Weights of a small encoder-decoder audio transcriber: encoder layers 6, decoder norm layernorm.
Rows from block 2 of the text decoder of a small encoder-decoder audio transcriber, named by matrix and row number. Rows with one number belong to one neuron. Each number is 500 + 50 x the weight over its row's rms, rounded and kept within 0 to 999. All counts start at 0. Numbers have three digits each. After the name is the row's rms in percent of the matrix's.
After each neuron's rows are labels from the 100 texts, of 14976, where the neuron reaches its highest value: "fires on" is the input token at the peak. Only what is clearly more common there than usual is listed. The data: read English sentences (LibriTTS-R). In brackets: how many of the 100.
# fc1: MLP up (decoder.blocks.2.mlp.fc1.weight, 512x128), inputs 0-127
# fc2: MLP down (decoder.blocks.2.mlp.fc2.weight, 128x512, transposed), outputs 0-127

fc1.84 109:482486447559463487488517590529539513489471464490610501477490500447435463486570531474516606472469516429482643464506567523474409614465501540572527471481493541465439466504499446450528538484530436600503417500597614411454522386515536544461528501471443583547470531543494565487536448486338457527458512510438504464454479467479449499489517480513506428541589477534476487517464486478511466423587
fc2.84 099:424451560524487529547523510498484522482564599491441477542542508457541434370549508480511466589512549510477516502543520539533509472421510598622405595517558473489566507535478506555581542517517514376504482475526482543466383530483481564507490457524516447477598541460501464464373522473522433508468575454501495464494422461446451432496444551448579425557519515448438572458533405533501494556514
fires on: "said" (16); "if" (8); "of" (7)

fc1.235 083:571481490485540528515422538476439430562570455445483441511503432509546505498493594442548471421483483430537476484503549510512502566529532529475510505467423504549481488486458447385617543428576572462525452535506475497480467467602532571583512496491536472405532491515551590558467481540471460420487503545534504459546467537474449611475543505542370563477445526597491383545507496460463399418505
fc2.235 078:483474608506521513418443514461505516544476512377532571463567502392455495525491562513386545562438474545458460534540485501520386484482486611447469550512496528474511385314525468513453534478467472449468441505479466549466540495534541519421402478465484562557484454459510472525531498550557600564500456500542493580476483527533592492530465467465557499580541483582419476552467502495495508516468
fires on: "said" (24); "mr" (12)

fc1.492 088:530452493484503588471570561426463468441464487427462553562564508457509516399507536556549516475486509577559538502547523449482525545497525454578415424497567534532552415573624409478512449563526540472559423494537521505482479486439488506580576426521379539640538472526434531533508444468498387543597423494476556519437469500465485454519519520496462487439473471543502499569496516442524430517471
fc2.492 083:510465474404422514504471518567506466520455511565539582493407482501498374589535399533493460551443488438457554381489479579555417483517510468411586532484453450538568432505490607573580587456566406489568521619532479488481488503505491570470483455526514428479472437446432507509516494513534468515524523501474476544561489506480545560457510452545467548541455528610514483541548457515585464531506
fires on: "of" (57); "little" (12); "in" (8)

fc1.142 115:481450447403507522580615530435469528470457469550504592478546561502439532550448446499558553445529557482507623518506435476486462388459545430520532465556516567487503582532534418512532510500473606450539505556482543499546487462472469574502569469389506563488409526493454523485586491514449514478561540508449562453509531559512538488485522450480551513435451379469514506590414506488534390504568
fc2.142 107:533551542506417368483480496453535569484505451532481547506487573384577453486462608443475506526462560464495379491453508550570492573560570498540530542559422531519454423503514444413532421561501414467522481532455443439441529548563512506465470540503570462522488527465557467453573485514492437510400534491504527518527446613483452481524578438463558470596463531441490503481492394504559514506558
fires on: "of" (11); "miss" (10); "make" (9); "about" (7)

fc1.329 098:429464497467561547559461483426461512467451480553580507543540515521513590490590537533530561477510461525527456514573563467453555481484449500456537483475423458472475532501535484404418584444585496550534554532591420415452506515494422403423489498480460510501473564503470523485622515525480513346578473480448478449525470519481584569485591557533470593529465534512462591547495475533448422503451
fc2.329 096:479480510531521508454503511490457526448506448445529490455490531567463469520457559519490537593597533524519546495564523424449576553476403516542463460545440507520524450546581467484502509508588389474502459413569431566484510518572523446617417418490594532525521515450504496494448562392558380446505552437536515455501485480488502571531449486403483579451571481529486463428556419593471526544463
fires on: "'" (35); "such" (19)

fc1.47 086:408433534480529489467468524384547489486466541564460516449498474601522519533485487614564526480490531554582530427529489552525515534456523557502465425515491615507508502557498521464428589476535567482492425494484426493503460499506501556573539526423493606480498492530513497527547465452455595498414462510404480545510497547484474486519430481473388493535386637563421474526381507536457509470435
fc2.47 093:479413558548436447433460436434480511494481546491483387521457549444470487435503528551578465510466580368440482581476502499524494468578458533549606560538540438494431465482441519543527487548468456455471492621607527551535535554461460553485467485480496550521570571488505409557517512508502478430518495439489519483485495536480481498546552479500501455600498547381510453491572369395520539543505
fires on: "of" (81)

fc1.453 084:512449457478502485494432499461505481393532434455543473439450503457476537602488423447517513544420501424480519492456408570460550439492552446633570540459462431452445514487553462501528493503535490496563585529572451468515590365554605517483469526498504543452448426558496454470532491451508527575473484474510434548431462452544466534551534559491467453550535478506534559607540526551539402547582
fc2.453 080:445421448483449510479477385421537484518545479539451461571605455468584559512478433510536520398481544543457534505464512508505549471614499615525456387485459520529509594521484497499469530462534414456479444505485487578577476507466574427423572549426458597553532453511529489481499461481523527520567561503503563479539525496501499470422578523452476418529415503568548407410485473507485462476573
fires on: "said" (48)

fc1.281 088:424606498533443559477516583609447425440487569518531474551523483473425511519500546501450422470562490578453530543558549493571536502513484510434484579544456542508499391420465466499409463466474545510416521501496574535467550435512470459519431402451511520501543481478477456423560554497522508490570501536487441518410528630521526546504499619516488577383442453511472499442490500507432471557557
fc2.281 098:476419562382461437469474456426534398491498560570551541488496543572490569433405506497496471518527478542390514446467516522466492523563464507522503584461340516577509515493512394510496479517439504506542538547471458487558445440528589560493476528463497604500499510560595512583476477525500556384537464427478527432540456517512494529492599558496512497511575563588513497540455470524574457494480
fires on: "of" (25); "miss" (11); "in" (11); "sir" (11)

fc1.423 116:531549536444536547479563481526591376365475497446519515460501545500468615454414548433514501449453524499487521508498503511512489526541460433548610496518442453474510554504459516499516444545568482439479514423433505466478528487435481418493507529435536516502399554568485512498416457451461533483585537489507445524496630653495537595548547456473513501601494468438426464502523533466514509415537
fc2.423 115:462491444496508463516545512465452573473487578558533534490649490470489512467537493507513473454639476552531524577475563456688577501534448511483470557531590402519464520545484420574464460563463461459515580483544493508505450477461518500393547427558523480465494492468448528472470439567624449516474401501505451530447466551533550487531498451516562435499433481512499499490507420456573540509466
fires on: "this" (52)

fc1.482 096:520453587443524505584509523534492492566522471545620446478589535502572537573502525506560535485535533464513460425571556480468443507592377461438543513456483480558452470490382491458489543404481464616533565442490469484475467531492557442475627393500475439487464501359501466527449537427528516447577552513443458496486506533416513522448553557502438484527516489518520531490504495563497512421538
fc2.482 099:488448547545518492415457588494482478499549519531534434514512497458359521529486476573574583536563557583481487450510448443531443533495528486518504466425514548496386497493522435579504469513485497532516520508455445548550561433556498487501546475415459516577514417479528538506447571480564554401501554503462396531530451590564562525505462456556548489380473438555537482511546349546439518544526
fires on: "'" (53); "him" (7)

fc1.473 073:487551547522517432544491513543511502560452389522503605450527536452454494596484561523478409506471499533582367515456483462498526500506510460502474428508517539422430481533445540528466524566505531483494581502443502499616485461444551531520485555475459502564451537475533495606428548483370515555468483470461482574454463461541513519582531476512429472514361474481376428487444537514490550475611
fc2.473 069:475469491459377512523486484495492545496506494473471511541554585537498534527505518549464472461522562495478539548593574514508503510518502543472502553379468489485568539575542575465505501570441554384442461498466525576512391448459468448457521425477505526497470497466391533533534406403528431511539554498500550549560494573427466478511644500469498436504460532504552557408581471439506569368518
fires on: "this" (43); "that" (22); "which" (9)

fc1.143 091:521469470494565485516476541427405486536565450424481481512562509440507599589485525566548549484619576560500517482527529559449440533491410430619492515510480532413471480537578558531531507442525483544500457488508484470474525419450459564416440500439476498462498399534456501476454572421530585487471524528447404459614443475632519556463536553517483539516497550532447498471500477431488453434491
fc2.143 087:569518511529532580560529482501518550479539520528482477452535504529554483433484543495524479527479464491461533405376503507423539489543527487483517481403430482622461516503535504456443573432457533549460536590401435560538627546558509545537447437434458415449519497415495498446540432507509475448471454442527534472535566514443514494587581443438458427533528452614544549456591468511543488564454
fires on: "said" (56); "answered" (13)

fc1.467 103:404508468575396464612419536515484492527453460531450469489495479477547551597526522533539460455485424526433570534425536508485492522505470508504493416487523524450546538566502450412461493448452561503521487466469416457562482456471525463487499527473550569511474456538560533481551472532513421519662448516503443549602541480527530405588512643527495544520454492469533429524526545520472516357496
fc2.467 105:422506463529538496519433460533480491504490536513451569501483459523540486522520494470446518447494564470576479480557525511399487476592509437472585533402485564534520488491519460453512526472499453524517510494546588545566448463586530547468533475457496334513498461497464511608530531423464500405438523573558514588468476489503371553469455514507479472473598531629451588471478452455478504624423
fires on: "said" (34); "<end>" (21)

fc1.127 106:493476452512455468484584443499528565461501500523512647439616574530467574462413543477497506548558557509488514423494523553457461555478464521413492600489431596532517438456470422481513485558446403454521547426479518526502492472434413523523400481416510550469545528475497582511491505493584579486572540569449469483514503524520486600541466497536427549476562524465385467551431475516484553515449
fc2.127 110:547488500445568547472417585413500487535425423512509492539505503507530491513532478414602396416511514467514589504527452517413508518525530467518523433445534461483440540607526501561481489479508458501571512494536440563500460536486504489439586510467456505539496586502484509575522451502507513504502442428493544494483398440492506507538484398460563528649398504499570506533542531398507530665475
fires on: "of" (36)

fc1.367 107:517608435490486522436509493431539491518490444484506502543501503461426495551522477504525535436516575410515584542573448505388392593489497532499462473522461568496493574515523484411549526540598520450485465584489428518478608502564468495589618517513493571456492561501487427505423477496434473543449582474543437567383491468566463443443563455427545497587454522496437531474510463521519526502460
fc2.367 087:427395561529520437452474465523421514467531489491484468421488581480502523485546495556482429547493462552435552519450463483603555445534515423462523609491483524541536570537522535565516514486483476547586436458460530540537475551501534485492491511509449468498504484464485494491476468604469524525576405504427522405609520595425503439635399503573439566408555497514585492430546534482532435475508
fires on: "said" (47); "see" (7)

fc1.134 120:541484550397570493522472446543445389427444482520531567455540517544477429453545433467566448554436543438466480414549539546513489468424529504614458468322522518517538456477493499483472541459552455459510537510467592505630477498508520536486518534502582557422551528437447487521501547510460465470496540464517501415489550413516508466426539520481539478471492482553447489592600548523566492451570
fc2.134 124:545477543609440576440533544471435517547521462437448516521478439444474477588486585490555545557536442477444505538495478361570506552473486488497462426564534514455452463526483529543495441632501543562464506496505470573416530479546342520495498389561509469457526419526557481515447549535613461508564498468426502549571468493558464517531492510573499452559530508440528526453528437511500542432459
fires on: "'" (11)

fc1.268 098:466553481524532484587514538488505461385586593522518561516614481483511489601459416437481525555516438537609552458443536514471511518552501450530509486475546384522526486616541520421495535591545487446403509533472409506471418483487531457475500450490492449399573449481496577572421500558473562532496410432465504517440515471516525525547435541452509508496468572499511452484474590526463508417535
fc2.268 092:520482508474420559467465498475391493473561498579522507489425565514524422480580510502503390460388508474443497496539479467502523529442529460511456514575432484529482470524571388499516540455580478499555486528429411507433542447516533571557540566499469540543500498555509465496542616433487478479441478484513596552567433457566468505568553463524523504449624466512449574525525372438600490481465
fires on: "this" (14); "so" (10); "for" (10)

fc1.33 090:522511568516376590524549551487574510476511483444430547574518442556605450418493504519498447420413498518515493431486541538451500491549485507541502486548464522480506504493452503487539442552484576470444462506536436584421468507585493444521544471524509432424574458469460492631504524358559516542601467494398535561511448572544539450481489486439556463440573514574495467446550502464466503504577
fc2.33 081:436505529469510455496433540569479465551452503525558469432449535487445419452606534539476462469505535523476590532501494507541444583535451609466468539467465444496532501612547535454493561489527522497548532454457522484489473486389482526431441567420491566464502534480474472435380452523534491546520477478545584537444586416456569572594444471502470583594459479492391570434438481554500443494512
fires on: "this" (12); "to" (11); "two" (9); "six" (9)

fc1.181 112:577500538559520418525536507513418487510440483432558592541406525420533525513470486483552456490436540568482513442534452499404537419488533465505509491521441529555595429451469435488596462492539494441505517514559463467533520533549597544546502466508502536451478463475372477519420499518630523488518571463456499520483477572547477657575483506446408527456540446585452490585480446548500469509487
fc2.181 106:476424489526555549493495624500588494474603483545495488569505499559477496520642489534446488546480519472421509477539533435483530535530431455542617421489519458512429529549401528511447536479536474488463512447528521425507420507513536443469440547551459575507506549471480533452581440590406535445520380503447477556571565536480491419492433513494517473573477501419509462461482605457568517465551
fires on: "of" (20); "the" (19)

fc1.44 094:481433489549508543437571486493551451491541539534484641492434518543506533523384467505563510474458486489602450463449522483565482559553485499522496413501488492462479462451510573445572430484383512488560432517575388508523539540528455500524478523612566514585433501506448510483471411407523511516488546506449477530529596484492554513474431556503575517470538626584433501382513453497522475494483
fc2.44 103:592517536512543495492564428486546527539543399563520565387457468581476503494465549509471517499510479503524483422430463519505502530442487609439479549435442516437544433531523464505440534586570614505495532571479503536441444558513510530422400440481468546519466457427465376514491587486427482383487522484533561504611395412451511509520531472532457516494460480476565511501512560570464527525488
fires on: "of" (26); "what" (13); "about" (11); "one" (8)

fc1.321 111:498531512580518477436481547538589424563510449508551454430545414468479460520506476540522557525533470484530485505557504444556501526538471504489464540594439376431510525513421400557562460421534456472553504526538535527440484459459484534456515485393510495505576533538539508460480648578477520530475447471414437472492554583521477539524469465556541490463419422518483461477507467568593551521345
fc2.321 121:498477440460423521483522479600555466573526509523524451518587472457509412543547470503470529550433463415550528493509478523571470454459458599463454497434592460584433524597530434412534556503522490552499494536417516371569487519411437452508465488492510475507457614549501514465491471561493522486492506545564490444537522485486518469606427479496512532452469482398580576515577501452482487439626
fires on: "'" (8)

fc1.446 117:497554497444568566544459630486534489514541493537452519472460469555497569579450604502452511543417408424568613527555626477507545572546456471502497582395532445526485557511427454485580507527500473493505463404463479500495548515471501424546453476484471519521468438542567469457514583618484452487555452423403560483523458454480575485458563525563472496535459507492496456535472516464509504409505
fc2.446 105:517465485515501430476380499537480514463576536462500527545476470548541511487489545478432482490559531581505402545472523495567552578500510384438524473529633459481578444518560492477429532497489501541464506527475520500502454476483489505406450516555519535467548517489608481474528359409488489579469476527468554606485422550514396477616456456476474518486513548441564546443449505589561499584441
fires on: "'" (11); "side" (7)