{"model": "encoder-decoder audio transcriber", "dataset": "read English sentences (LibriTTS-R)", "train_examples": 15625, "time_shift_ms": 50, "n_mels": 64, "hop_length": 160, "input": "log_mel", "spec_augment": false, "win_length": 400, "tokenizer": "word", "vocab_size": 8027, "encoder_arch": "conformer", "encoder_norm": "layernorm", "encoder_activation": "relu", "encoder_mlp_ratio": 2, "encoder_head_dim": 64, "encoder_fused_qkv": false, "encoder_qk_norm": true, "encoder_inner_norm": false, "encoder_moe": "top_k", "encoder_drop_path": 0.15, "encoder_num_experts": 32, "encoder_moe_every": 1, "encoder_expert_mlp_ratio": 1, "encoder_experts_per_token": 2, "encoder_shared_expert": false, "encoder_subsampling": 4, "encoder_layers": 6, "encoder_width": 192, "encoder_positions": "learned", "encoder_kernel_size": 15, "fusion": "cross_attention", "decoder_width": 128, "decoder_layers": 8, "decoder_norm": "layernorm", "decoder_norm_position": "pre", "decoder_activation": "gelu", "decoder_mlp_ratio": 4, "decoder_head_dim": 16, "decoder_fused_qkv": false, "decoder_bias": "all", "decoder_qk_norm": false, "decoder_parallel_block": false, "decoder_dropout": 0.1, "decoder_inner_norm": false, "decoder_drop_path": 0.05, "decoder_kv_group_size": 2, "decoder_positions": "learned", "decoder_cross_attention_every": 1, "decoder_tie_embeddings": false, "residual_init": "none", "optimizer": "muon", "muon_scale": "match_rms_adamw", "learning_rate": 0.0042, "momentum": 0.95, "nesterov": true, "orthogonalizer": "polar_express", "adamw_lr_other_params": 0.0012, "max_grad_norm": 1.0, "max_steps": 4200, "batch_size": 64, "epochs": 17.2, "lr_schedule": "linear", "final_lr_fraction": 0, "warmup_steps": 420, "weight_decay": 0.07, "adamw_weight_decay_other_params": 0.01}
Rows from block 2 of the text decoder of a small encoder-decoder audio transcriber, named by matrix and row number. Rows with one number belong to one neuron. Each number is 500 + 50 x the weight over its row's rms, rounded and kept within 0 to 999. All counts start at 0. Numbers have three digits each. After the name is the row's rms in percent of the matrix's.
After each neuron's rows are labels from the 100 texts, of 14976, where the neuron reaches its highest value: "tokens" is the input token at the peak. Only what is clearly more common there than usual is listed. The data: read English sentences (LibriTTS-R). In brackets: how many of the 100.
# fc1: MLP up (decoder.blocks.2.mlp.fc1.weight, 512x128), inputs 0-127
# fc2: MLP down (decoder.blocks.2.mlp.fc2.weight, 128x512, transposed), outputs 0-127

fc1.289 090:573522440538528491370499446474560453449518367520550566537522505520555499458459425515489526532563525431523488570454486576539475453503516515551505574477473467397470433522496545478442455598523489562450536505541481465545450483402495531457499540481555470554567478427566494537382467518490514607496544509474521429418494524531510493579605521413510559640437472464487449437503520511509548491565
fc2.289 098:472482444437431495540491599449517521460523403417616480497588466467582540481542518512544560481495404458426488514534525485536532490399448525544515451460477593595525542576460487504478485503468493546534486587526573557530443523521428551491454567472467521498431491485561474493525552482534536536473514497429474492511556464531453510569514478441459446368455529474489538384602569452527415401559
tokens: "he" (44); "she" (28)

fc1.355 117:624504504507530473574602552510596429517558437514486500535482471498494540478496538543501514539544498413547484522511602497515549505404464483394534494531491531616452546519502447460495502473469492594468462476578518525489469508415431537527473443429523509471498428494438485576385521518491567452542389460495522386498544518488493552561540510441531532564485410413455573413415543459549539471468
fc2.355 122:526376523463422499530530429506494491593377480468448537526540551445504563588516461519531491435465542497461485537502440486530519439431456476586504509532514459535576470517580446441548467480433527552390465516543429453447558533563497459584461505492512424537494413502527615511414535384562526539552527471520485568473477380550566517462482550534516601551498537547517506508525493440499523423507
tokens: "with" (20); "took" (9); "put" (8)

fc1.418 112:525508434546518471569453491444506471469491471454456401514548529461505515520489488531502427474496483544595521495591488583491614473417433535482484533580527584580474511546529456428467484519523472526486422572417466466546524460498528516489532509552403497463425501524474380492537556531490602482480460522450586447466461473588379449490490564541520552600477529611557469572486485613528491441501
fc2.418 115:397455457516538493503575551566551500492508560573544475467465541577502404561435544483493441621538468488486540455503419499562491452491533450602490545528520450497580500513531396551468473457442488532478434565558547566496539575577488527561441425560435538505519469471452556465540362521571455503496451514468489568441463549511520513481472451432564408432524515523503480431507452559499381503530
tokens: "out" (7); "before" (7)

fc1.14 092:427520495464502446514428566546562511474607547464507461492533496566436504437506619505550560502467451544481555454472438427424520455482442558400578519564586544555541555423537454470526458577492469461594435470541493484519495448497560477475492521531482521513580454466427483483568497475543422550418618544545449528497501498434400511473553569473513506517525514553511416466485515460603506498382
fc2.14 094:447551502540429461467484503496484423383466569514489523434496475470563457517614507444382500510410471514465455494430405466493440541618615432469500482479528508514499512502435536485550458525454581409558515487391553525538457496476472424534536486563477597491513541567549502507435555489488554587473404546494533495554497509552596508524479431500589461572502568486544548504486522458532468423504
tokens: "do" (26); "were" (18); "you" (14); "are" (8)

fc1.156 077:505387537430520524506609445513509489450448510457484475519471513605386562617507453455584507435561583453407560375503465522534451445482537452498469554553501631431558527532437536404553529501437569495538494497428444544531529528461547518425462431452551515487420509478484493522534473515439480517471513469495545532511497531567560494508498553499594457592511435495518480429493499537469452476553
fc2.156 072:463550505544562524558540506526595553464447487494455466576535532450515522449579542566399456460451522536578471447473563506503556543469413502499519505563459446483546485464426466527539513432574486526404443476522514530468493455532470526421519382514529536539484458516617512382456503544530490491523516459567495443521415553442504435586496520534428398538367468500474511566430402580504524503504
tokens: "do" (18); "you" (9); "we" (8)

fc1.344 103:485483438529517569468433527487461576480515469489473524483413583387542537369521507443574404556389498587474572500440500480527524482557548517501486516505423480483507540471452453426578507613508513480517448522544430489494496468449642504478522562473584426556510505465500511536513607511461437533574527489521476472394564544419504500516575582472454460542500427505444524447502551557531518490519
fc2.344 109:498522506556458607493413543472443465503458493447630458499535542495511533514583383504438493384490516509447519545513409564597492460467507520563529540491579506551514545524582453423512544523521588554451506515546453486521492505447557448477496546456504508529522537552419451498395511481478414444399469510489414470521535451574531447524536478507438428569473533455432475489547425592545586453470
tokens: "do" (46); "did" (23); "could" (15); "don't" (9)

fc1.118 102:439500452491459421486495525524498483517454624447510567528589519518502501495423547463541550465516547451555468483538445575569540558436504536468554487445406552518426407463443504430554501539428415537445483434602541527577469472545510454499443533491511453487492475539511499439612500551487511446559487491510514567527476495479508569511474463532562501454461489484463365574359478633451545542477
fc2.118 098:511515520492438487566541538424427479477541510573547542521366499520488469625439436529519436498442462578559449529474434551430500418511471496507491498568542387561487499467501423560554488494418463431544457564473601554512446537564433485440472502542439457493474519641499481509438534565481516621519486498423517566498588451522487514523558542511397476454505513575434523478499531495484503485534
tokens: "out" (10); "but" (10)

fc1.475 111:424492506520432557478486410466541549569523509506445473451558514645567547476513526570490499602472535526427516517454490466587516462508346537462484526557495429419490486547477518488543482525613470406507512516497450441438504457475522432448451451473532436577461507541539583540544508438543576478537460444521524541503528538474546543530480388522540467538520497507524543496504461603499561350513
fc2.475 109:539491470470565640500471530471576507540510487476460522435475488469487454477512436487464443479478435553490518469501496598513524409485479502542539521612547458495581524423446461497509462454509555488479428615534561461553436431516534483534570462552550524481461468481506458363435496617517458536547464548444520523590479395470466465488485537445505521481534582412484600466530620477479489577437
tokens: "he" (24); "it" (20); "to" (9); "that" (8)

fc1.169 108:436516506449443516382506405519543404479535533547542585505476456557494591476412511554608499484439466415570485494427480601505551498493505570511478556487519444496511485526541516447545557516506491443470506392408499589609470522533486458551436584546523398550474481512504514456404537514431507521538441527540489535577540506527432460501521530397382442479477557532481476459476514486545505451538
fc2.169 106:503506513527521581509516440365436540521484443435442488492481545534512487456552578513390605584485567565561454546587461493470446498490486545588509436482545578525533555502554543588448480566456520532582487541507466426499452404487416657494493462518498466461487550435520458508490484510456510457518525513424506470463550537505431500575520480517473423430533426500535459450437583428537550474464
tokens: "he" (55); "she" (35)

fc1.123 077:471482447537498504564449512419472561551477410509522502527488428431599531498459527480492476582544517477538616500453478474531470479388513456503509542523491502492522556560467440652525446571497540512546583559529492447510493507545531523571559538348530474523456512469499452520527471402468413508584532506440604464510593544507482448482458501473441517500561424452599519589539473550435555468504
fc2.123 086:575481430451472531463483514548546501511514498526474500553565483427524481492517455543501549552570491495522383505450543464532551465472481552491483523669597466534479477559505504424521457370475496458631556548428498506471407556544517481437411498464456497419483527573526475587445568466456495471574451434443560551566548552454512567576494539524477550555507463431450554551471450467465560484467
tokens: "do" (32); "the" (31); "for" (8)

fc1.188 107:453490479597556427471425484373498507538537456452453526515572480546519466538513418571551656426446448508536447502519477478423474444471482564550597556524513404498517501481539476536512457544455544545526477539507525556551582499484542493538458499591446516521484417521421428514471516453506405558500494510545496446499465529512583543483442542569497451489433534522405446425494435636481508509549
fc2.188 105:472484514453526483544565505428623525584471520491491475537553462593527385500468526496483536516554458472464549508433524517538504474440579521584543509404505501504514557480366576474459432567574576468498473394492432492485437517487553467529582539424502518474459418496472463547430526482484444445609576509505496551556438536501553408458411506399493491570528464463490470440469532546534434545490
tokens: "do" (11); "did" (7)

fc1.144 095:537435562528567547473557392518419485418526481415489502554548425427481568522481451480537466430487534531537513514495562578588516532496557462531594556484529466497421510445445575482532465448504545458564584434505482457486494477540455468600507463514524366485483474527471481453507564524467525512534433451511576510473534491509493604470527506521411560487487501452429402620567548443493510624508
fc2.144 086:508464501566405410543525473408588561540485586529468442432440567580478548521544553503423517520580447526528524581530543526538473490510515390380570455564455529448535596502487431433508481512476450515562500522442438445518556581459484481487518547497467540502408435428522492605575442571543455511486500492477456473398427508454450502481493454438531497520558538603490495453477491523555524486464
tokens: "out" (18)

fc1.252 101:503562507491549513580477443464538439577475433542499639535452584518438522525435475572488507543496512504494457554519525393540500511515525576532479550498506472549527454510442471487516423543489536497528416542499513539449565509515489510518507453508531450499448567481445517491570501393455537466464461508416461478456480375399575553566440520608426594556472477505609567412548437482479589512561
fc2.252 103:493505463528479524512381422434500506572461515426464530549587493504413519550503492444508486505503565491575558483508460512477489480595553480571455534535424407545567410575437493509396463416474563503392482436483523367557561539540520528465479489609436529508520557521508496460527557404481561545508461551507480487589481436557506507461395437495475543566487448510446578545530531510492457534509
tokens: "with" (78); "gave" (10)

fc1.458 110:510459483586527542421455554481533542501478448467503513517516433514457399421521503497578435580452613440552473408439431504466444520520590494453532494634533517481503537538508461461514467569454511482478486397524467505527402564593537373496536480523494478484478568433442513575561577539448404585458601449507564445475540502457510473474483532441473472512536533537480506502522518501606536535521
fc2.458 098:477500493467416481462431581480512515520436441561561554450499545485528527443490568536442589464407435542453501539470490500501478536498468567594508547520592494543432595571711453420528575501522555448541471439498576514517411495454488587501499532460478554459574580496465463557433479533425463514454519528470496481475514498435550516556569466478541415477510416495512450502531502476461534507438
tokens: "do" (67)

fc1.356 106:519544459594507528527533585418626515540490549643472449537500495488425522591526404529493391523527432533516541487484471492545519502448526430508491593579507513552485477451441460432543481507515498468505438454474525484468528426492433478544512442440519562531449497416551491442535476490471422508527514505528485383417472498503449531492588446529549409577441471454466520553614502510565578536437
fc2.356 103:455485492454449454508554490528505503518432454476577523482492535409525527430513551562464536556539575494560585535549474465553477491541418470553464381449436497553533428459540404513458405500469560483471592594521560470436472439439533435509482517542576538554592450529481589465407434586482420558546578484480494557503469483468496422494470525470523534575532572606552469474464474510451449476468
tokens: "out" (25); "at" (14); "like" (13)

fc1.63 080:562436437460546569533550478548494453411538498456609464483523463445511488452466488461503556517412474473599448478464429533439529570472449461532504464585517428600506462557559516512448529491545521492558588507493576409543496521498410456471379388502595485443472413523520468463530537495571493506483535456494556527516490479413573500514547422503460522598446456573515468549552534480566420532468
fc2.63 085:455521566525534548413595485392468508437465578465513506358479423464506561470464485579491517511501518546528626524595485476470507484462549446491574497568489441514585471432546517467531566486541469615417443433401519577477535442460483444500520453448424508542456553439516460513522449544564509451469554480588531516482501517480470521406549486527466504474478497565488481443558508475478432575590
tokens: "out" (9); "instead" (7); "some" (7)

fc1.405 111:445382544538485526479485528505484523503530512361550543427457489487587455492519452439518522501415497497484578465448464520528565568461525449565545530579500493472487519506550410500523543382474471485551388461444460500487448578487511445530587509503511509494569513517462549605600594495477493625474499506530562418436555506509581480455476551482451499596415455585432445479522492525505462488546
fc2.405 102:509561597620580506414501494494463505483529492483469533505541518369468422542507599425469555454465520489512558500542505558507571530521496478494485546537615570503465447557555534376496566523479474476468528516505483504501477502447436593621446487432494454489533547512543511465514546532533426505407487561445522484474488495448598579514412437546445513500424495488449413442396430529548495515503
tokens: "do" (46); "did" (44)

fc1.225 111:461387469429547535530500467448601563488523440490519412536454454527519514570513510506514608493496468460549424426594597452455470593425607532526525455495489473491495525653475470498489509543529469450501502546579510427481504506451497435434523455499519550391493464456468414501554537452522549475543503494518509548508479453484491507468572438547498571512470516657560456474488508492574446498410
fc2.225 109:539530496499415470497471485413527465566533603481523382515438509543496528480462475517466396461559405478580492573523453508501494464467508480450636529406466492510551486589539484419508586483566453534514447465593461486519471496462547466434464447485614521551484572583540468548518553512453535518520533437537547482474439495439447495447514467452408572472482423505484542399462498504482482593585
tokens: "out" (11)

fc1.287 113:559551471467545474495503445544511494495465577437529596445418416525538450541482532495553539620466479507491563510451459544531496552481544461616484584475484587497547582491483399518477451459479562495490467500549539397509473451486479447460501452519428492583568507450523440520534540566479496551356474484470490405440575453482461538533567435499431507497393509532573444473509483585535593530518
fc2.287 116:471520484450624434488477459489517555552443469441493406507514490568520424585557437530453581495491492413509527486475442580588443571492593577475456478500451493538424562593520504499473532496556468480475451491475525481496524519423520510469475483524470447562438569486529572438523507491400508465473492562432528491527584488510566477567483447470558462426517528384480610502484585446412594464434
tokens: "with" (7)